Weights of a small image VAE.
Model: 48-pixel images, encoder arch densenet, encoder norm groupnorm, encoder activation gelu, encoder depths [8, 8, 8, 8], decoder norm groupnorm, decoder widths [48, 48, 96, 192].
Training: soap at rate 0.0032, 4900 steps, batches of 64.
Data: trained on photos with spoken descriptions (Open Images, Localized Narratives), 50862 training examples, 6.2 epochs.
Rows from block 29 of the encoder of a small image VAE, named by matrix and row number. Each number is 500 + 40 x the weight over its row's rms, rounded and kept within 0 to 999. All counts start at 0. Numbers have three digits each.
Before each channel's rows are labels from the 100 images, of 14976, where the channel reaches its highest value: "patch colour" is the nearest of a few named colours to the mean colour under the peak; "place" is the part of the image that holds the peak. Only what is clearly more common there than usual is listed. The data: photos with spoken descriptions (Open Images, Localized Narratives). In brackets: how many of the 100, against the usual share in percent.
# conv1: bottleneck pointwise conv (encoder.blocks.32.conv1.weight, 160x488x1x1, standardized in use), inputs 244-365

patch colour: grey (75 vs 37.1)
place: centre (41 vs 11.1)
conv1.41:560474481487437559433442503455479542507494483469500490545558526508575543488566475499481466443550569562513501525551555498553506488555522489533534479552518450484518517494551484515459513548465554505463508482508578544500502457482500564491486538438501471431599470538467536518478567497531517466490524521500559444495516554535515488547472508507587576505513530511626492523518

patch colour: white (58 vs 5.4); pink (25 vs 8.7)
place: top right (40 vs 11.1)
conv1.28:441543484454502434541551499474504457479524528560546477419513476480484486433430471485551526554524540495471588513565539550467555542531480448543481551505477498449503444470477466468495523428492530501514453501410475504552453536493484506558398549463481552476494500471532518553514518496486495508491538523535479568460511488501504502504494519532475518517522506541461531576448

patch colour: pink (27 vs 8.7)
place: centre (33 vs 11.1)
conv1.125:525530576515510504503527450474507490488484522500446524480532476493538500573566523502509546531519453527507511556446510487502546509513467418592512529522494443576490470484489543549471548506506480465483585559505505512459435519503455531507517479514586487454529498527469489514498499507615482544562455497470491460467489584481469545502532469498530463555552501529505443562554

patch colour: black (95 vs 12.5)
place: bottom left (30 vs 11.1)
conv1.87:491473483490522518512552462514497530538524463447495415532518500447478544494524509540444489524437490522491479436478481484500537527474418481434490499502517505507431564557484568514538535478568531473522476537516501553434500499554450487519501499595532481551474522571510516435484509466508526538488484461486522428503553502454433549492505516520496480512510450481484489512530

patch colour: black (45 vs 12.5)
place: bottom left (31 vs 11.1)
conv1.40:520515562544488470477479494445495542475478535460479505509493562486514540549507518526486485556483465492474500490547493528490544546463480481476474496500540471493565473557526540464510456493521498437552475487459453514513504502508464547507525459501521485517439533519512556491514509456454518481461502489516505501524545522464492459496478468587572516480413602476522468589508

patch colour: black (34 vs 12.5)
place: bottom right (32 vs 11.1)
conv1.158:504487502430459533495507521502500467492524486432481486500454493431511524509468518519492512459486503514533457463538512505448479487544477483462457478422491469503481505533523527491490485445530548473457452524443583463473514466515450467457467476503516462494467499467481539524542612521465477476455555540521538524524515466433590539516557507540480477464506502475477516556627

patch colour: black (98 vs 12.5)
place: top right (58 vs 11.1); bottom right (34 vs 11.1)
conv1.135:510507509559508504500537467477548542557488522497470469510550467530508494436524495468613501486528535446577502593489528487480477549536473437493523530453530476534491541494557489422459538515516452462509426493520494492513523489469493530482522423509442510452444412511527447498560550548507457506542447564523474463509531525526530537493520513544456500477442538438481502538497

patch colour: white (40 vs 5.4); pink (30 vs 8.7)
place: top centre (27 vs 11.1)
conv1.83:491580447487501483514465485527459495505529533478466495509550484486542544512536529505465469501523442493502549499522525550499476419422499502528451504495443463568488455558593509535499486468386511469485499507553497508504497499527511513434386457481454553513477559470577556470480486484451522566517555535396478481518558398459552490478457538500465523514529431511453477506470

patch colour: grey (67 vs 37.1)
place: bottom left (48 vs 11.1)
conv1.19:611483463494522510550487538546488429530472459493509530533498496500521431428460512432525514513444507458513476470422558488553569492463453468553514484497487496517534534516539460532497496504488472522476493525460565504519546486528504453542505486522458503479441482595458506420592585542487451610587517583561517594575555482522527514524490493493500414441517483529416455555529

patch colour: black (49 vs 12.5)
place: top right (34 vs 11.1)
conv1.128:493457495497470508535476509450493504515466570487502529517482516584442560397476475504490517434455498452516569577544488451518545493436440503550509488565555485542505510500454497520527465447544481525462469481515542501505435536474481429506530512532472478465507467511557659455470470522527575490523490508521520479505526466548475532499468507519478502535469435517501489448530

patch colour: white (56 vs 5.4)
place: top right (56 vs 11.1)
conv1.47:427501498440490433485535552527502511562467564488563474512532550472504502477527502570550525490512502481469443498546486490562533483531569552531567522480499491425532531456558544492462542512530561483601434495488452500443461534482484563476535517535523453520500469514467439495520471540560484484428486496500515432480488527583515463497581544511521493492536515447585475477522

patch colour: grey (66 vs 37.1)
place: bottom right (27 vs 11.1)
conv1.140:620508503526503522422488603488485532509503519484548494491528440513635468538470455510506515506576552510533495478450526503445572506426482495602477473528536458363468480438478446517447542460496533535532450511509521506542584447459515480559511504532511460532482459469454499537496525450467427512363526551510479509539520394452498454500556560527481584501530469485565535511479

patch colour: white (90 vs 5.4)
place: top right (41 vs 11.1)
conv1.98:516552511426530497496513534494450558494508499494505520605538453443508528513515441426543494468479502504504551503481525529461534501408468516503481464533541489393508414446537481499494517465504489487507454569544486484488470511491495539507527549501460562494490505473382415530517515477499465515492500481537478580452518471446512450503521512477531480514545469479505485484488

patch colour: white (65 vs 5.4)
place: top left (42 vs 11.1)
conv1.66:515428486522547519507391596462437451487521512539528442544495555486536434480557459557518477539532452459505505580505464412468488479526552486416506571459579453524522506498472444479533514570509508497484540462496532532491478506496555537538471468545532475520460502517536529453497525486514489516568425479476470508509497540503453541475501495469477493459493476480510482423502

patch colour: grey (67 vs 37.1)
place: top right (35 vs 11.1); top left (34 vs 11.1)
conv1.154:426456482517498504474500512492502446463459511473477489466489538557463438388488495507452487468449522509500477483506534487471508503412541490582539477453531518524584487473493526492528509514497490583553465510559549505559557546495545525543466501513492429432531525509586519458483535518549450428495516521475476529488468465529412501575491523484546468478390556464556475487464

patch colour: white (45 vs 5.4)
place: bottom right (71 vs 11.1)
conv1.133:501499528527469464488423503475515560542540506527455454548505461548463453510454497540525509464519462515451539556523503523514470523485475547547572460471539489500563568412572463495531496443546499543565427514534504427497509518441540472459501594493430542382464511529537499441531497494515471456445584530525549553509490505487575504544562533415492491376491473433531524490547

patch colour: grey (71 vs 37.1)
place: bottom right (27 vs 11.1)
conv1.42:455489525517429522496519522415494504549486451476458506524494509527514422508469531528511480535417549442473491549439588517460511488523508514485530504528436477517511454531472548460543442494501474381549507506478495620505495528479489462504489508511557523497545465481516506532528528552631500464478509518478511471522478529525404492449490502439516513535504581497510457439514

patch colour: black (97 vs 12.5)
place: top right (55 vs 11.1)
conv1.59:496496556518480494414526477460568489443480520450436499492512520488446522479505481563555541494473533523482539482612482517550462495504533509504448488502436510506538523504466545518554481557504462446546473393534501474449469437444459536551467468448497503490475462491516520468559551548500478473507515482484516530513454478489443484468533510481475585495495528480521546456543

patch colour: grey (70 vs 37.1)
place: centre (27 vs 11.1)
conv1.56:489426533431395454517561523513508529526453506504492475524433587484535450519498522548506502482426447454488506463575381428503487522547449572507453477544521475567505430444504506476512505466430539591468494487513534461500543473477479492531513532505551533497510534534496481427527490544510510524452563563475528444464475519523467512528479486532561504569535516512547485464500

patch colour: pink (35 vs 8.7)
place: bottom centre (27 vs 11.1)
conv1.103:529429446494564557497455490441484506518474458507465463490476496535550509562435507486509521500535528509510511542564574444529487502565526459511587561515504417506522416491462475485467497465550520533482513461512504491519517539449530491456512512526460461495531468496524454554531498554517485522554474482528454504484515514518539437530490564511450419537486495469517457503505

patch colour: white (27 vs 5.4)
place: top right (46 vs 11.1)
conv1.14:483446467580506516501543490480467477513491554531439497514568484492538529502500549553487506480541493558489541545526452573506525521601573484562467546497455560556503526531535479490541561512520477412476530537570567529572554516440452503520534479526515540367459490506500531459533584534535530495524541489532560492507522503494444509553473495571545490471529492518516419476492

patch colour: white (72 vs 5.4)
place: top right (58 vs 11.1)
conv1.5:512504575469563546462476499510445500444488438551496511434441482532465515556411525550494485489533541466459546551524583508567563506594468479460469519495550579556494556500558472608486499475513468550482530509519536481559480476544509513492502431472447494496530458513424507557573530479498550542578455496474470518589496530478515521465419424450500498514543461492439502496475

patch colour: black (34 vs 12.5)
place: bottom left (40 vs 11.1); bottom right (39 vs 11.1)
conv1.106:552495491458471515489589481469519518485530511579527456507457465501518522499441493523496528490532520541530500503502524483549487556536526547546560412555543542435475508510529515517510504494467476446508440506523515474527515489475546519490504463477465508515473489541551481543507401477480466464501460469482524506467460521436516485452556511515486500444471538474481466467476

patch colour: black (61 vs 12.5)
place: bottom right (64 vs 11.1)
conv1.65:430415499534475505432544556477481515492494482427488479532530504488485495569541534548545509532408490521510500558532508450468467408550471409421487491465549444557427488519577522523476485511417469425444460392516448390456495539491494601600490543450553498516525500545539510504469470541527459437505417484469508499443518537485430496474521494522509461469403613466514471524467

patch colour: black (52 vs 12.5)
place: top left (45 vs 11.1)
conv1.115:547484521530492494468488469553464539476528529524497530503521515498397540520482534541489556453466444543544477493498462538472488438514511450491482506499409563527548536512469469499497510510477536518510495436519475484530459523432503491530560554524501462483518480492492553518541495514471494468499461499556490492542477504487474464480547439486517462583514480525548479511570

patch colour: green (34 vs 0.6)
place: bottom left (33 vs 11.1)
conv1.86:417524559454517487540551473481464538514466476538492495505547520462428557528450481546541487507540489489449478486544544533531566497569492523462503476527472557450548541436441523491472501496499499514491480509507511530465503509540496474549470511482538541421467496489433458473572542524465536500424552476515571486518450507457548492488554508461579507492525514529454502536594

patch colour: white (28 vs 5.4)
place: top left (27 vs 11.1)
conv1.53:513480547531490520498498448518466486534551504556440519475502512503489481476434518542497510479487513508505506550511548509519532488487458488486460555558512525514492484501560468514546506454487504474539450575521640470546490472450531490509569517438492504396501609495548549488557508568520495523549525431523590406456479556522457504501484582517566537554426468477507480500499

patch colour: brown (60 vs 32.6)
place: top left (49 vs 11.1); top right (29 vs 11.1)
conv1.46:567371451507488477486441526508496497420477453466509492462445464501419558445507449507455441422503529514491585445509560502457522532543501494495564546541528475444536510563504536529526457537507524525527513540533485487551498530533555536518539433512481483493487466532478496490468455529518540453534542523579430545572483518527473546466408455529483525526448499529565457526461

patch colour: black (33 vs 12.5)
place: bottom left (35 vs 11.1)
conv1.120:545481403497546435544510504472493440496520516463476482533457491514503544545487543464505533544498470548513421461520446443461574542517525464509599481518531460484541507458515537563531523421533439509481443425504502533546438508483499529492481527544571507536422490568529527475530550524447464501524552463491570521499570553435545532483487515523527479549457492497516558496448

patch colour: white (83 vs 5.4)
place: top right (56 vs 11.1); top left (27 vs 11.1)
conv1.94:513496513466511474519513475501436557556530550517551506497487489527506486508501399486570426483530512477538569515491498475513439454519486530488500485394519511431457456566480489446551478506470468407445435511432505464498468438530509481464476480551480505489519515516484506581477485435521476451549515523516431520494522462463519507433489449463468434463517497454456556468538

patch colour: black (39 vs 12.5)
place: bottom right (34 vs 11.1)
conv1.143:488525487524466529523520545490526567493502577473450473501561520384516471535480496532530562573495489545568551462510527547496469494422447519493544485424506469411483465533481518533478526417574531489477453519495549548445502492534508560453535434533478498494505490553507543487520535440469450556472496499502465446481506365568426531455554527522487474486580441520445480520555

patch colour: white (75 vs 5.4)
place: bottom right (55 vs 11.1)
conv1.101:481554469408548488529437501553520494493557520515468496492473507497475530469512544580470512554550538517492461472446541552522514535500511491594475473508497446531444462503552522442455505482515501547549564451526494445528516524533533460537512466512540462468505517500509456521464476461494478528477489460480465457516590494511526474512514551552470538559488541460573498450491

patch colour: white (38 vs 5.4)
place: bottom right (63 vs 11.1); bottom left (27 vs 11.1)
conv1.36:450501459513439495523451541579513505450535510517462534504493511515516453468535485506523520579478490474499546541540547505534497540513462566577507524522459489501559410469455500464474481514495469508512480493447422516496453504516537535518461544465545542535453499489519440453527514415543486491492474485554563433429484484518533474540535538539531603488474502491497553472469

patch colour: black (100 vs 12.5)
place: bottom left (85 vs 11.1)
conv1.30:411561512483494509491526536427493499476511537526523517592501514491462558579545552523541495515486486582555585506507519472478563540527515503413468542420472490498493426525500511502483480509589408456480507494546512542472445530507492457506522555495458474404490519398506551579425452491469529564510491487487509456521526525513489460527467494471489480445493440528402470574499

patch colour: white (37 vs 5.4); pink (26 vs 8.7)
place: bottom right (37 vs 11.1)
conv1.73:500455589499555516480485435473484528471468468511551486477496489508463497537494446497558459467475501409510415453509476481531598493477477502494484487497529557545486511436501496502468559525456504543510469520437481513529496469537453470570478561512528547499542491450438464472485533522563441489462461463439496515514467541477480606521517434494521544490529546515501550470483

patch colour: white (26 vs 5.4)
place: bottom left (54 vs 11.1)
conv1.107:473536511486454518485521496522537502543521515584490456531533529458513450482499478573513514558600469502536454513441563567492479511491530552485525574536510402457497519493508578464457479552501480526561479498490527476469500558573523490526539489511479531447497470490514532489466533495492492462473532506518503523525499470452489530494502551539470509538479496501543432517568

patch colour: grey (64 vs 37.1)
place: top left (30 vs 11.1)
conv1.45:529437520447500560469509511510533528511556521458460547487442439553545460498503541505410504489492492461481547553508512475491466513515485453534520510467451482573474518437552559583417455452476501427554462436537486500482471478525480555489506456528499490451468512490474466494516460477467509501526544519474498488456477478503553541541509513503513471438416543537537480524588

patch colour: brown (63 vs 32.6)
place: bottom left (85 vs 11.1)
conv1.144:500502411466487595503451527481520470488503456461456510511516517564459453543516518464483474468505510455488518475520423436483432495423523519518490422485440486532445493481422482453516585472527497528496602533459477523484482528504521508468526463418455567528547455488480499528525425546444488572442504520574469472479459528496445486453536535486586541484445484519371437502565

patch colour: brown (61 vs 32.6)
place: bottom left (55 vs 11.1)
conv1.27:467505466442437492461604479554519499444536460466479504442452531527492521563453539501505480504463536453503473503490586437493523498477449446528530458494520494426468458492544568591541494432574452527461576472533531533474489426434511441538459495487530476550551504544533472542506518472520487506499485544469490553551467562514572502461518580475469457529504450496447486489444

patch colour: black (82 vs 12.5)
place: top left (59 vs 11.1)
conv1.122:511473567437409529473515450456520470485528551487544466503589457493576494557542511487512520483521436605501502511538545559439463510497475494517547487501528463487480534538483469512497512512463537476455460492450495489514471494517524530502501503502510497532558449420491591504497578471536480537425486507611551547415463507517499484513472528529514440537484491531546568482581

patch colour: white (68 vs 5.4)
place: top right (33 vs 11.1)
conv1.99:485491526466522547570546445504459529455491480446530545467555489510534416525479417496567487491457476523527540466507501520495557502490497546493413491461503547434527514503509456468428536505433526455451442437470501458546528501529474535519526514521488541533525452475444500572462521504519479555529513498454518453512422519477534456502475429474476408595495505509545495493531

patch colour: grey (63 vs 37.1)
place: top right (34 vs 11.1)
conv1.145:534483458599483536487437559508493519477503536560533540533512501534459444466468501472494510518505473516477491409506467524464569444432471495479457391526478520507540493551512489451427538501470534499462508543515478481550483492463500450527475575483548540519452508482497475491553531440516531502464545538471527488522600487532581515529503479523531478525448575486585447543504

patch colour: pink (38 vs 8.7); white (25 vs 5.4)
place: top left (46 vs 11.1)
conv1.2:482473451567499522532543477505477515526492528457442561498551535489486474495472545550459499454543514569503507515547448512529534503545510509537545544469515437550486487482514484487552577463482461402531522579526576530589545468523474508495551498471458483448530510517490495463517549577526492528553504472506538436492489524491490526572531542552523525473503533498475498557500

patch colour: black (56 vs 12.5)
place: bottom left (60 vs 11.1)
conv1.24:463483497405526510478492469449505560529496509545529491585487552454494501479446492586481532464496530443510470536552544472501471500501450546552471513566481513435537489453589468435447495497546443520492536441494548598492419512472513490480513555566506500458493447566517480484542535450512451531533504483500484492388440485509495488536547481524483555498492484513483529557534

patch colour: white (39 vs 5.4)
place: top left (45 vs 11.1)
conv1.119:416530534503468461460531451467450485554512518480447458520536512449512496551513456463482400514488556536481498537484575473530481432478503348479569490462494439552438541567491542546485557532476506498478528538536487481532489489503517491497494480580482449516507494500470513475565479504492507515541515525510485495468476487529500489508469523458493428488491449498507446484528