{"encoder_arch": "densenet", "model": "image VAE", "dataset": "photos with spoken descriptions (Open Images, Localized Narratives)", "train_examples": 50862, "image_size": 48, "crop_scale_min": 1, "horizontal_flip": true, "bottleneck": "kl", "downsampling_factor": 8, "encoder_norm": "groupnorm", "encoder_activation": "gelu", "encoder_weight_standardization": true, "encoder_depths": [8, 8, 8, 8], "encoder_kernel_size": 3, "encoder_stem": "single", "encoder_growth_rate": 40, "loss": "mse", "latent_channels": 16, "decoder_norm": "groupnorm", "decoder_activation": "silu", "decoder_weight_standardization": false, "decoder_widths": [48, 48, 96, 192], "decoder_blocks_per_level": 2, "decoder_block": "plain", "decoder_attention": true, "decoder_upsampling": "pixel_shuffle", "kl_weight": 0.001, "init": "orthogonal", "residual_init": "zero_last", "optimizer": "soap", "beta2": 0.95, "lr": 0.0032, "beta1": 0.95, "shampoo_beta": 0.95, "eps": 1e-08, "precondition_frequency": 25, "max_precond_dim": 1536, "merge_dims": true, "one_sided": false, "adamw_lr_other_params": 0.0016, "steps": 4900, "batch_size": 64, "epochs": 6.2, "lr_schedule": "wsd", "decay_fraction": 0.4, "final_lr_fraction": 0, "warmup_steps": 980, "weight_decay": 0.2, "adamw_weight_decay_other_params": 0.01}
Rows from block 29 of the encoder of a small image VAE, named by matrix and row number. Each number is 500 + 25 x the weight over its row's rms, rounded and kept within 0 to 999. All counts start at 0. Numbers have three digits each.
After each channel's rows are labels from the 100 images, of 14976, where the channel reaches its highest value: "patch colour" is the nearest of a few named colours to the mean colour under the peak. Only what is clearly more common there than usual is listed. The data: photos with spoken descriptions (Open Images, Localized Narratives). In brackets: how many of the 100.
# conv1: bottleneck pointwise conv (encoder.blocks.32.conv1.weight, 160x488x1x1, standardized in use), inputs 366-487

conv1.71:498512513521512479513518487499496464528515475515492496471510510512500508513506463496500523486492496499474513517517497492473500502506481495472484472499513469482478505490510498507481511477502535489524468523474493502445508501528472534470503532472477455498518538532502481519501521512501512472537487503513480496480501482483501496526548513510539531477494547487501485485487
patch colour: grey (62)

conv1.79:546501496505494526506505477509507485485500498490493545565504492519475529458509510487516507512503467524505456505473508489520507448477519491532531489505511515518522513468475531497501534526520455497522504509476486503493513506513515512483509471505498535531501464509445518527524488523520501508523525524462488507485523551550483540505496497501502517484513486486510495502528
patch colour: green (46)

conv1.60:533533506518483505505502477509485476488533490493479495512523480463503552534506536537475502500527477555488519505533489480537500485534538527517516459449502507516456497480504517512525477512498484518519521519498512504495504564467481509485502447515522517517501487481481505499512477509485553504505530514474489493464501495518482511493527485494501467488468554503522501475557
patch colour: pink (28); white (26)

conv1.141:486462468522480516471499518499490524530493488482486521529515500501416504495483528516478458477503520556509434495488525521466505495501502539496472536514493524522460510469555556484495478493492531527493527483496510463511523476522532510507525515492461540447474479515503516503540533501492483505529521480600510494508471497495501486515510482503541553502502491533477515466499
patch colour: white (29)

conv1.118:526508512495484487513480464494458515474469489464508488446476443456523435500502476492470453518476473483478517460475499478486490477500467565457465490500523500460526498484489498519497554478511460498512494497496479465483512482515501538525475513507513484493473517470482455470476494526539519524486509544462472498535451467544454481474473488477531537510505484519466527460444
patch colour: white (50)

conv1.87:495511504526566472528499533485535512463519523487486494550516499545513552533545504504527556470534525513509535513503523494542540492514499529493516501544503496508485523460515531485479518453526508488449477487493489504479497512464509465449494497538492501520512538525486498497498508474511495468517502516477530533542514517538535494512544524526508541574509491464404547566465
patch colour: black (95)

conv1.3:504522526450483525509495475503527540534525463534505533493504525475548477473503521480506509541553523538472516490461493549463464489509457571524528465472485524503513513545564462516491485474492486553486529513497474491521520446486522496523492505476510478480517500517522455540542519474484550491470530486424502494469423445511446500515475479494514481512490483467451489511494
patch colour: black (29)

conv1.139:491487494524521485468474519500488459518482502484495496493461492525480536517449527518496504514466492460521502497523519495511520487493543484488553468501480485513501512513515531473505519487497481554538490490490473458517531539499516509459496521508504483495511500527494543515522478474524508543506451466531468527508520491474511512498468491493516524506484495558534499469550
patch colour: grey (73)

conv1.157:501517562495560509504484467481560562501498522477507534541504506510531459477505466517566456482542563486487485495499520513483507528418539516499502512480487484495550454489455527514494486510487510518510452482504501533453459546536475498522534523519476504510488458456468447478503489502548439471509522485516478527511412522506442511512487508515518526457517500467519562498490
patch colour: grey (65)

conv1.84:520494508519508486479496511486470486512538500513515485483489523506465484501481497497515479497483467487486500469507481484513483493477504530500484551497493484505489509480499444504479543513498533451495486466490475523495476495473509489503515490524475487522512504520509510513496465470515495562529464440522524485483512461505489502511459548492484521495508460520454505498490
patch colour: black (53)

conv1.114:491471488504529490486493487521469487483489536518491527488524473505476502489475460478497528487491530518512490461500552528470501448503471501505484505466504505494571488465533482498490522482476504523533498511481504508479519532508518495470528537467490503484540517522466430490496458490521524477501485517494522510505526543479453517545552516473444517506527448480472492522475
patch colour: pink (28)

conv1.65:496510491508558489501494440533473493505480523430523481544486525475562460514518497504522518509473484487510472503544530513548449562523479477499478542504514476513508514465531496571495498524540519492510496514475493537509488500479484510495545472502482522502508521496530506489485505516463456501531487508482499506513512510493501494504510525500531495506491522494500535506489
patch colour: black (61)

conv1.4:491471501495467497496464508511504478552495501524510530508489479508554487507491490519505503484488516477504515539511524515517436491506501484550526527482497498527545505547492516492529545528502509521506525520540516502505482517523551462459532463543507502516461519520485480487479479482520483518486494526479520506549512466489527536472519434495541473515484483499518505527512
patch colour: green (36)

conv1.138:443522513501491510453552482458519523516472546525442491460500490469485496524508465524479461497499504481466565520489502529494502540482488393447530506507499501485448501519506511492517530504556543509511536482457510447521538541524430477441488488508497477501474460524486450513495519488523444507489508481554471483556497479507502511455523532487514500502502496535518505495444
patch colour: pink (36)

conv1.150:491468481465499495484448515475532473507511513433497516486510487489533522601475473483501524485506509528501513477481506534523500538513461507520523487495477521492530515462504514462499512485504499545489508515498521490498517464506537435435494469526521493482519515499464516488456499495516514488561510490513511503518504528498515478497531508483487570498488521495474494546426
patch colour: black (31)

conv1.76:519501488472530451494527536510524492490533505478531490489507472492495493508486508471513506460487497566518499503476529470475494481480487515530500505496503493477494469488535514517517506514495488449483483526485516520557517555495455520484537512504500470516485476506536552508503531529437470491491479476545489459458516505512525518463513511503450453570499479585519491420506
patch colour: white (45); pink (30)

conv1.147:480472506501483487488511489507488510529498522504467509487517488499477501520493512504501522471496514491512487520524502537499514503538512536479510473479501490497504480509479490493508478474480515488504499488536489521513523478507526524530485524492480498477507500508519543519501494489464475491504496441546495507491476513508510493507523516502502495485508514542475499497482
patch colour: pink (34)

conv1.132:448481512545502537511489508519530476500508517507480506501464475496509490510528469517524497482481477485489446516504482474497537492495488492471492491481516495487471485487526508538509488512501482499491455531494461484532531517508516548502469465504450478519520525451478537515502490490497488496446466467596517459511528451467505515538492488490538495483485533543483477454476
patch colour: pink (28)

conv1.33:505540521486543560512492474494531523502517474456506528505528538536491529491481509514515514471559523484508455479505532511531550471467490498511518470513502487527477499550488520506564510475483489499476523489468487489488531469477513489469505524527483487478485497501473468465484523476497495512519464509466507480455461521500488476492522494493525511498471497523524495494479
patch colour: white (73)

conv1.9:445477487524444513505549503489498467500501484506469511469508504481462496504413457502521508474489499507504504464481481532469507438502497536466519479490463512530529473500476537478536483504541493520488521496511496548521507475503504518546516515511508442515521489493453490473571454492527515539536514493486540521511482549554517512516494477505499520492519510485494537509479
patch colour: brown (60)

conv1.22:485485520504521508502504476524472509530506490509502500540467531538441496497505572471514477490510471564489454523519480474505500539430535489526516506516500487509458484478518498581530455494484508489501465464505479472558547486471529505509490476492480508482509517521505511545492506534480511499493475511493506521468451474521456512495511512483514504501451511523549501482493
patch colour: white (79)

conv1.37:517503511497538489507512527493505464494500504464492500491518484508479523476493500459502471493468493498485522538528503477490514454531459503467473503507505476515515522481498482453494520515466480485491466525484466444425489541503512520479548473521576486488497519480457512502453526514512483480534500526501512513494507502472512502470513543502517538509503511468459516533487
patch colour: black (95)

conv1.6:530496543497488535513507529498494520499472512489532497472547487511524524527505511481484556485515503540499478453483473506442451492476483517520518477480504494483548451505442497463524479483523497475521509534552520477492528502463497463508503511534529548522497509494452491549496475464482544509496462556468489463516527478504461489504543507497520494499511483517509500472446
patch colour: grey (64)

conv1.68:519517539523504504519516475499500493499497508520485485506517480495464474477514475496474522487498458488531510528482497517518434484474498451519522490515500496465504508499511525507516454414524500517490529530497478491474460505545472558533541506490458525482462482512507488485477490518521437479529469492498503538532490520508498538514509523503474499479516493492497512492511
patch colour: blue (62)

conv1.142:503513524511479487488519543503497548489502496488494503503497535505511513504516501500496497477518493529504460458483497509482512530499486488504508479512522509501552567468474516503509486499488479508540495534520508520504523452474500549476515505478535528481555470504492477465506514522514461519522517467536478514519489515519481455485474455494440471496477504506457484492599
patch colour: black (47)

conv1.88:519490498523488496509502505518522458502524522464505487485508514519519502497509499474509522516488509510488517547515490519515498494461467513523487478526511506509513510480511494488484482483558487541474516543493499515471523479512498491462445497471526515495541475504445487496518410483507456477513540506508469521548487506500529457511457497507493528478484506480454493523561
patch colour: pink (29)

conv1.42:515509495517506480510568464494531512538528474507539531493476540494513517498517501530473479472542520481533479544520517489516484491499515489484493490475502505486483483544538485518492513507502498492470513471525468520529490504488520519502524447551456507513534515506505508505482455521467518532464457519490491457496496481521480529471476459508495481476514479600518484454441
patch colour: grey (71)

conv1.21:525486506525519499486530509501508503513525524539511510508531509518525543526493514520516525500513502501512516498504523524527485503530536478512485528520500524523530514546503526520548562556509506529509534497561504492555472525510523488453524555514523492535451510539438514515460515499462491477491474556499518488542491521499498499495511492514518468492501486519548522513532
patch colour: pink (27)

conv1.113:493475513489493480523544459541489474463514498480493527494504492508463524504516558530479487535530499423476562522504502485444476509492479471475480518492469460487487527516539501496480484492514478503466495510508460478515527491481451509540544475532491489484515487480489460492490542556531512556496504490545482460514532531483478499524513538494559496514500527515537493498481
patch colour: pink (26)

conv1.108:504537488503493522502533517471480526517487492481525482476503514474505507485499447467484477546496485496501534474478522454495487526467517490516529438529509490473475481500520489504477518456497503466545497533473486551490538496535489512546481535516497495501467540505469485505464533518490512480497485484512497497480456472497536534473502575499481516499496560502446501450486
patch colour: pink (43)

conv1.100:507472468492525472467496472484482480505464537484505522543501500501525490477458499542544526432529561495514500482502499522492503516484516534487468531503471493498466493488498527438490513489501501515496505494499532514457519481500512462482560502549503461496474499525516472479519523535565483540505506514530541488520575479474519472519501533500504587508479482471530506506509
patch colour: black (51)

conv1.82:492525489515478514509508516477496500491505510543500531517515461492476480516502477442511483489534488520504515532460488488521469499494472476482480487497494506466501474509549513517515478509469488495494521481491516531470512516526469504521527477499450481483487471488515484553520466500500513507458531452517481502506504524553499526488528516503514496507529528514461543520446
patch colour: blue (36); purple (26)

conv1.31:501492514480470468476519465473468519472537522478472486480449472496472499491468501513519517534510462457486490456486476488515485501476521499507466458486488495518463485503476487501453493498468506462472453502478521527490528491477507488540488519483474516480525503481483466483463528552486457463519542507533452515503449547520521513495513518473480475493499532482528475528505
patch colour: black (69)

conv1.115:512484510508559540483484506560467500486498507539544518495491556506503509427466565471492498538536501502467529552482531491469525494517480514496467519476456494440477511478510534456463594450433470482531474502475532488510501493449502512549546524493503529491492497468562500521477521520456512519471502484500493482465481475529487521517544485443510472444464523497501496453484
patch colour: black (52)

conv1.52:499478489508521448525487533480540477478475484554526519522511522446448497452464584498490533484536552493483511476520513539539478485523496464528479496493486487487481482520520532535531500487469507497475485497507525561475517514536486544459502512520477495504485489481519527496490486486517452498534507539485508492537527517530520539460507483472505484517483532487520468525555
patch colour: grey (67)

conv1.74:473510482512469475516510496501498521499486511485548510541460504495494487488500507527498487474466520526531488469517497472497506485508528490551484531499510532485496515489488512519493481502540472504494472498488524524492523514477516508514477446471482507498471474526506503487495482503534498501513491522488515530534485513487492542491482526509481472505484504479488510492502
patch colour: grey (64)

conv1.158:514507510527487494515498515514505481527536487483470507533512515481534493479500511461490468492488470485513453513521519495495457493493499482490509507477500496507539522487469470495497495502470519507485521493518517508448492459481528527479550495521502514529494509549492486520475507524497465494555520486489505517468527475508496492498479496497493534488490497467478541518518
patch colour: black (34)

conv1.120:496548513506482510542452503486475516494509481464497466532477502494541513502518524482516494496492484553521527510514449496506525511478489487477482539484502503520498502468493465508521515520503464492504485480499448472472507454476501537507499481503518533452494504470480485466461506515518495513495499501489496505522510526492506533508494548494487546514488438473511446494462
patch colour: black (33)

conv1.58:497448494477488560467515536527487549456495500491484505521458467508429529478455515460480542522493508498491498485499454557538467468482506543515477497494493488507443521473513476478485537468507473458463515495477518478508532472471511521472552483507526532491471517492480523522477490556461481492493543505475491466522524482505494550543531483509479466511482505520496497476506
patch colour: black (37)

conv1.122:515484500509468522499536522464524465453504512514489507527501485485469481493485502495524451521507487493511508547547459485504492511477466499497504498458494512481515478487474484460477507476461512502492484471486496530463555546521464512511507485474495528490566514458461532499452470511473503477530498456502482513527496498513470509565494481502424487482491541493494550478501
patch colour: black (82)

conv1.154:498502485494484524510511505516493487469504521518496511495514489491514505514503484455478528489558491515504490485491502515505535567514484522525523481504520526532529520439515504513494474424516491536481559480525506538432560468567531516483533468482555509484522512489481491486469491508461467478492548577476496503500520506548472482551425500511524479466523481500561510486545
patch colour: grey (67)

conv1.18:531521502517498517452518497497513483539545527450522525487505486512511484468523508466519518522526532512518485506470497533520496502480521568520505468482494524528525469470484487487537474524510481518501512495532484503495469494483531494504499484551490522502489519480508506475480496491499553477509493478496496526498492486492484450501458483516498462488466462473470479488467
patch colour: pink (37)

conv1.151:541502481531555483513495509522522506526480544476519500545467536542491517466517515514512544475508507497472515531496489473502474486484534500492477462537520524477496554530539485475469484548514480508474480508495481492528508469522521474525486485521500557476504480510515513530526483476460528483455506498521446504539500501535524489481480481499493478510500447467485510487517
patch colour: black (45)

conv1.137:506510501501529519501522491499487494498523498524488478472522507522472507507516490511478502501515513475487517498509493500517512545511498492473484490502506488524497512541487478487511509504475476477495488503506499499505511511471499496542493579498532500503551534440476468523466481503496480472507494493533507520517520487461506481474509482496511508495472523566508484483515
patch colour: grey (67)

conv1.59:517466496531476511479488512503497488490483504496463495503477473502505499511494480536473507488491521448488475505520505502478498490467509494506484481496456459469436461506495525507482518491459520469449483499478500514499513470534566480505483474499481511534520479491480482487494500503497450475507508533491484504565527490481518522511475455558473481528477536493503504527505
patch colour: black (97)

conv1.78:492493454486540482497541489548523452494511475524489500493481518480471518491480506533475523533517549514439515511513511493531484521518493509474470485497523536502492472486429541471450521510461474485514520485497502478522492546480494525547493555505451504514489492489484549504555492522510459504517481484565503508530523492471540494485502491492547481495516491502495484514569
patch colour: grey (70)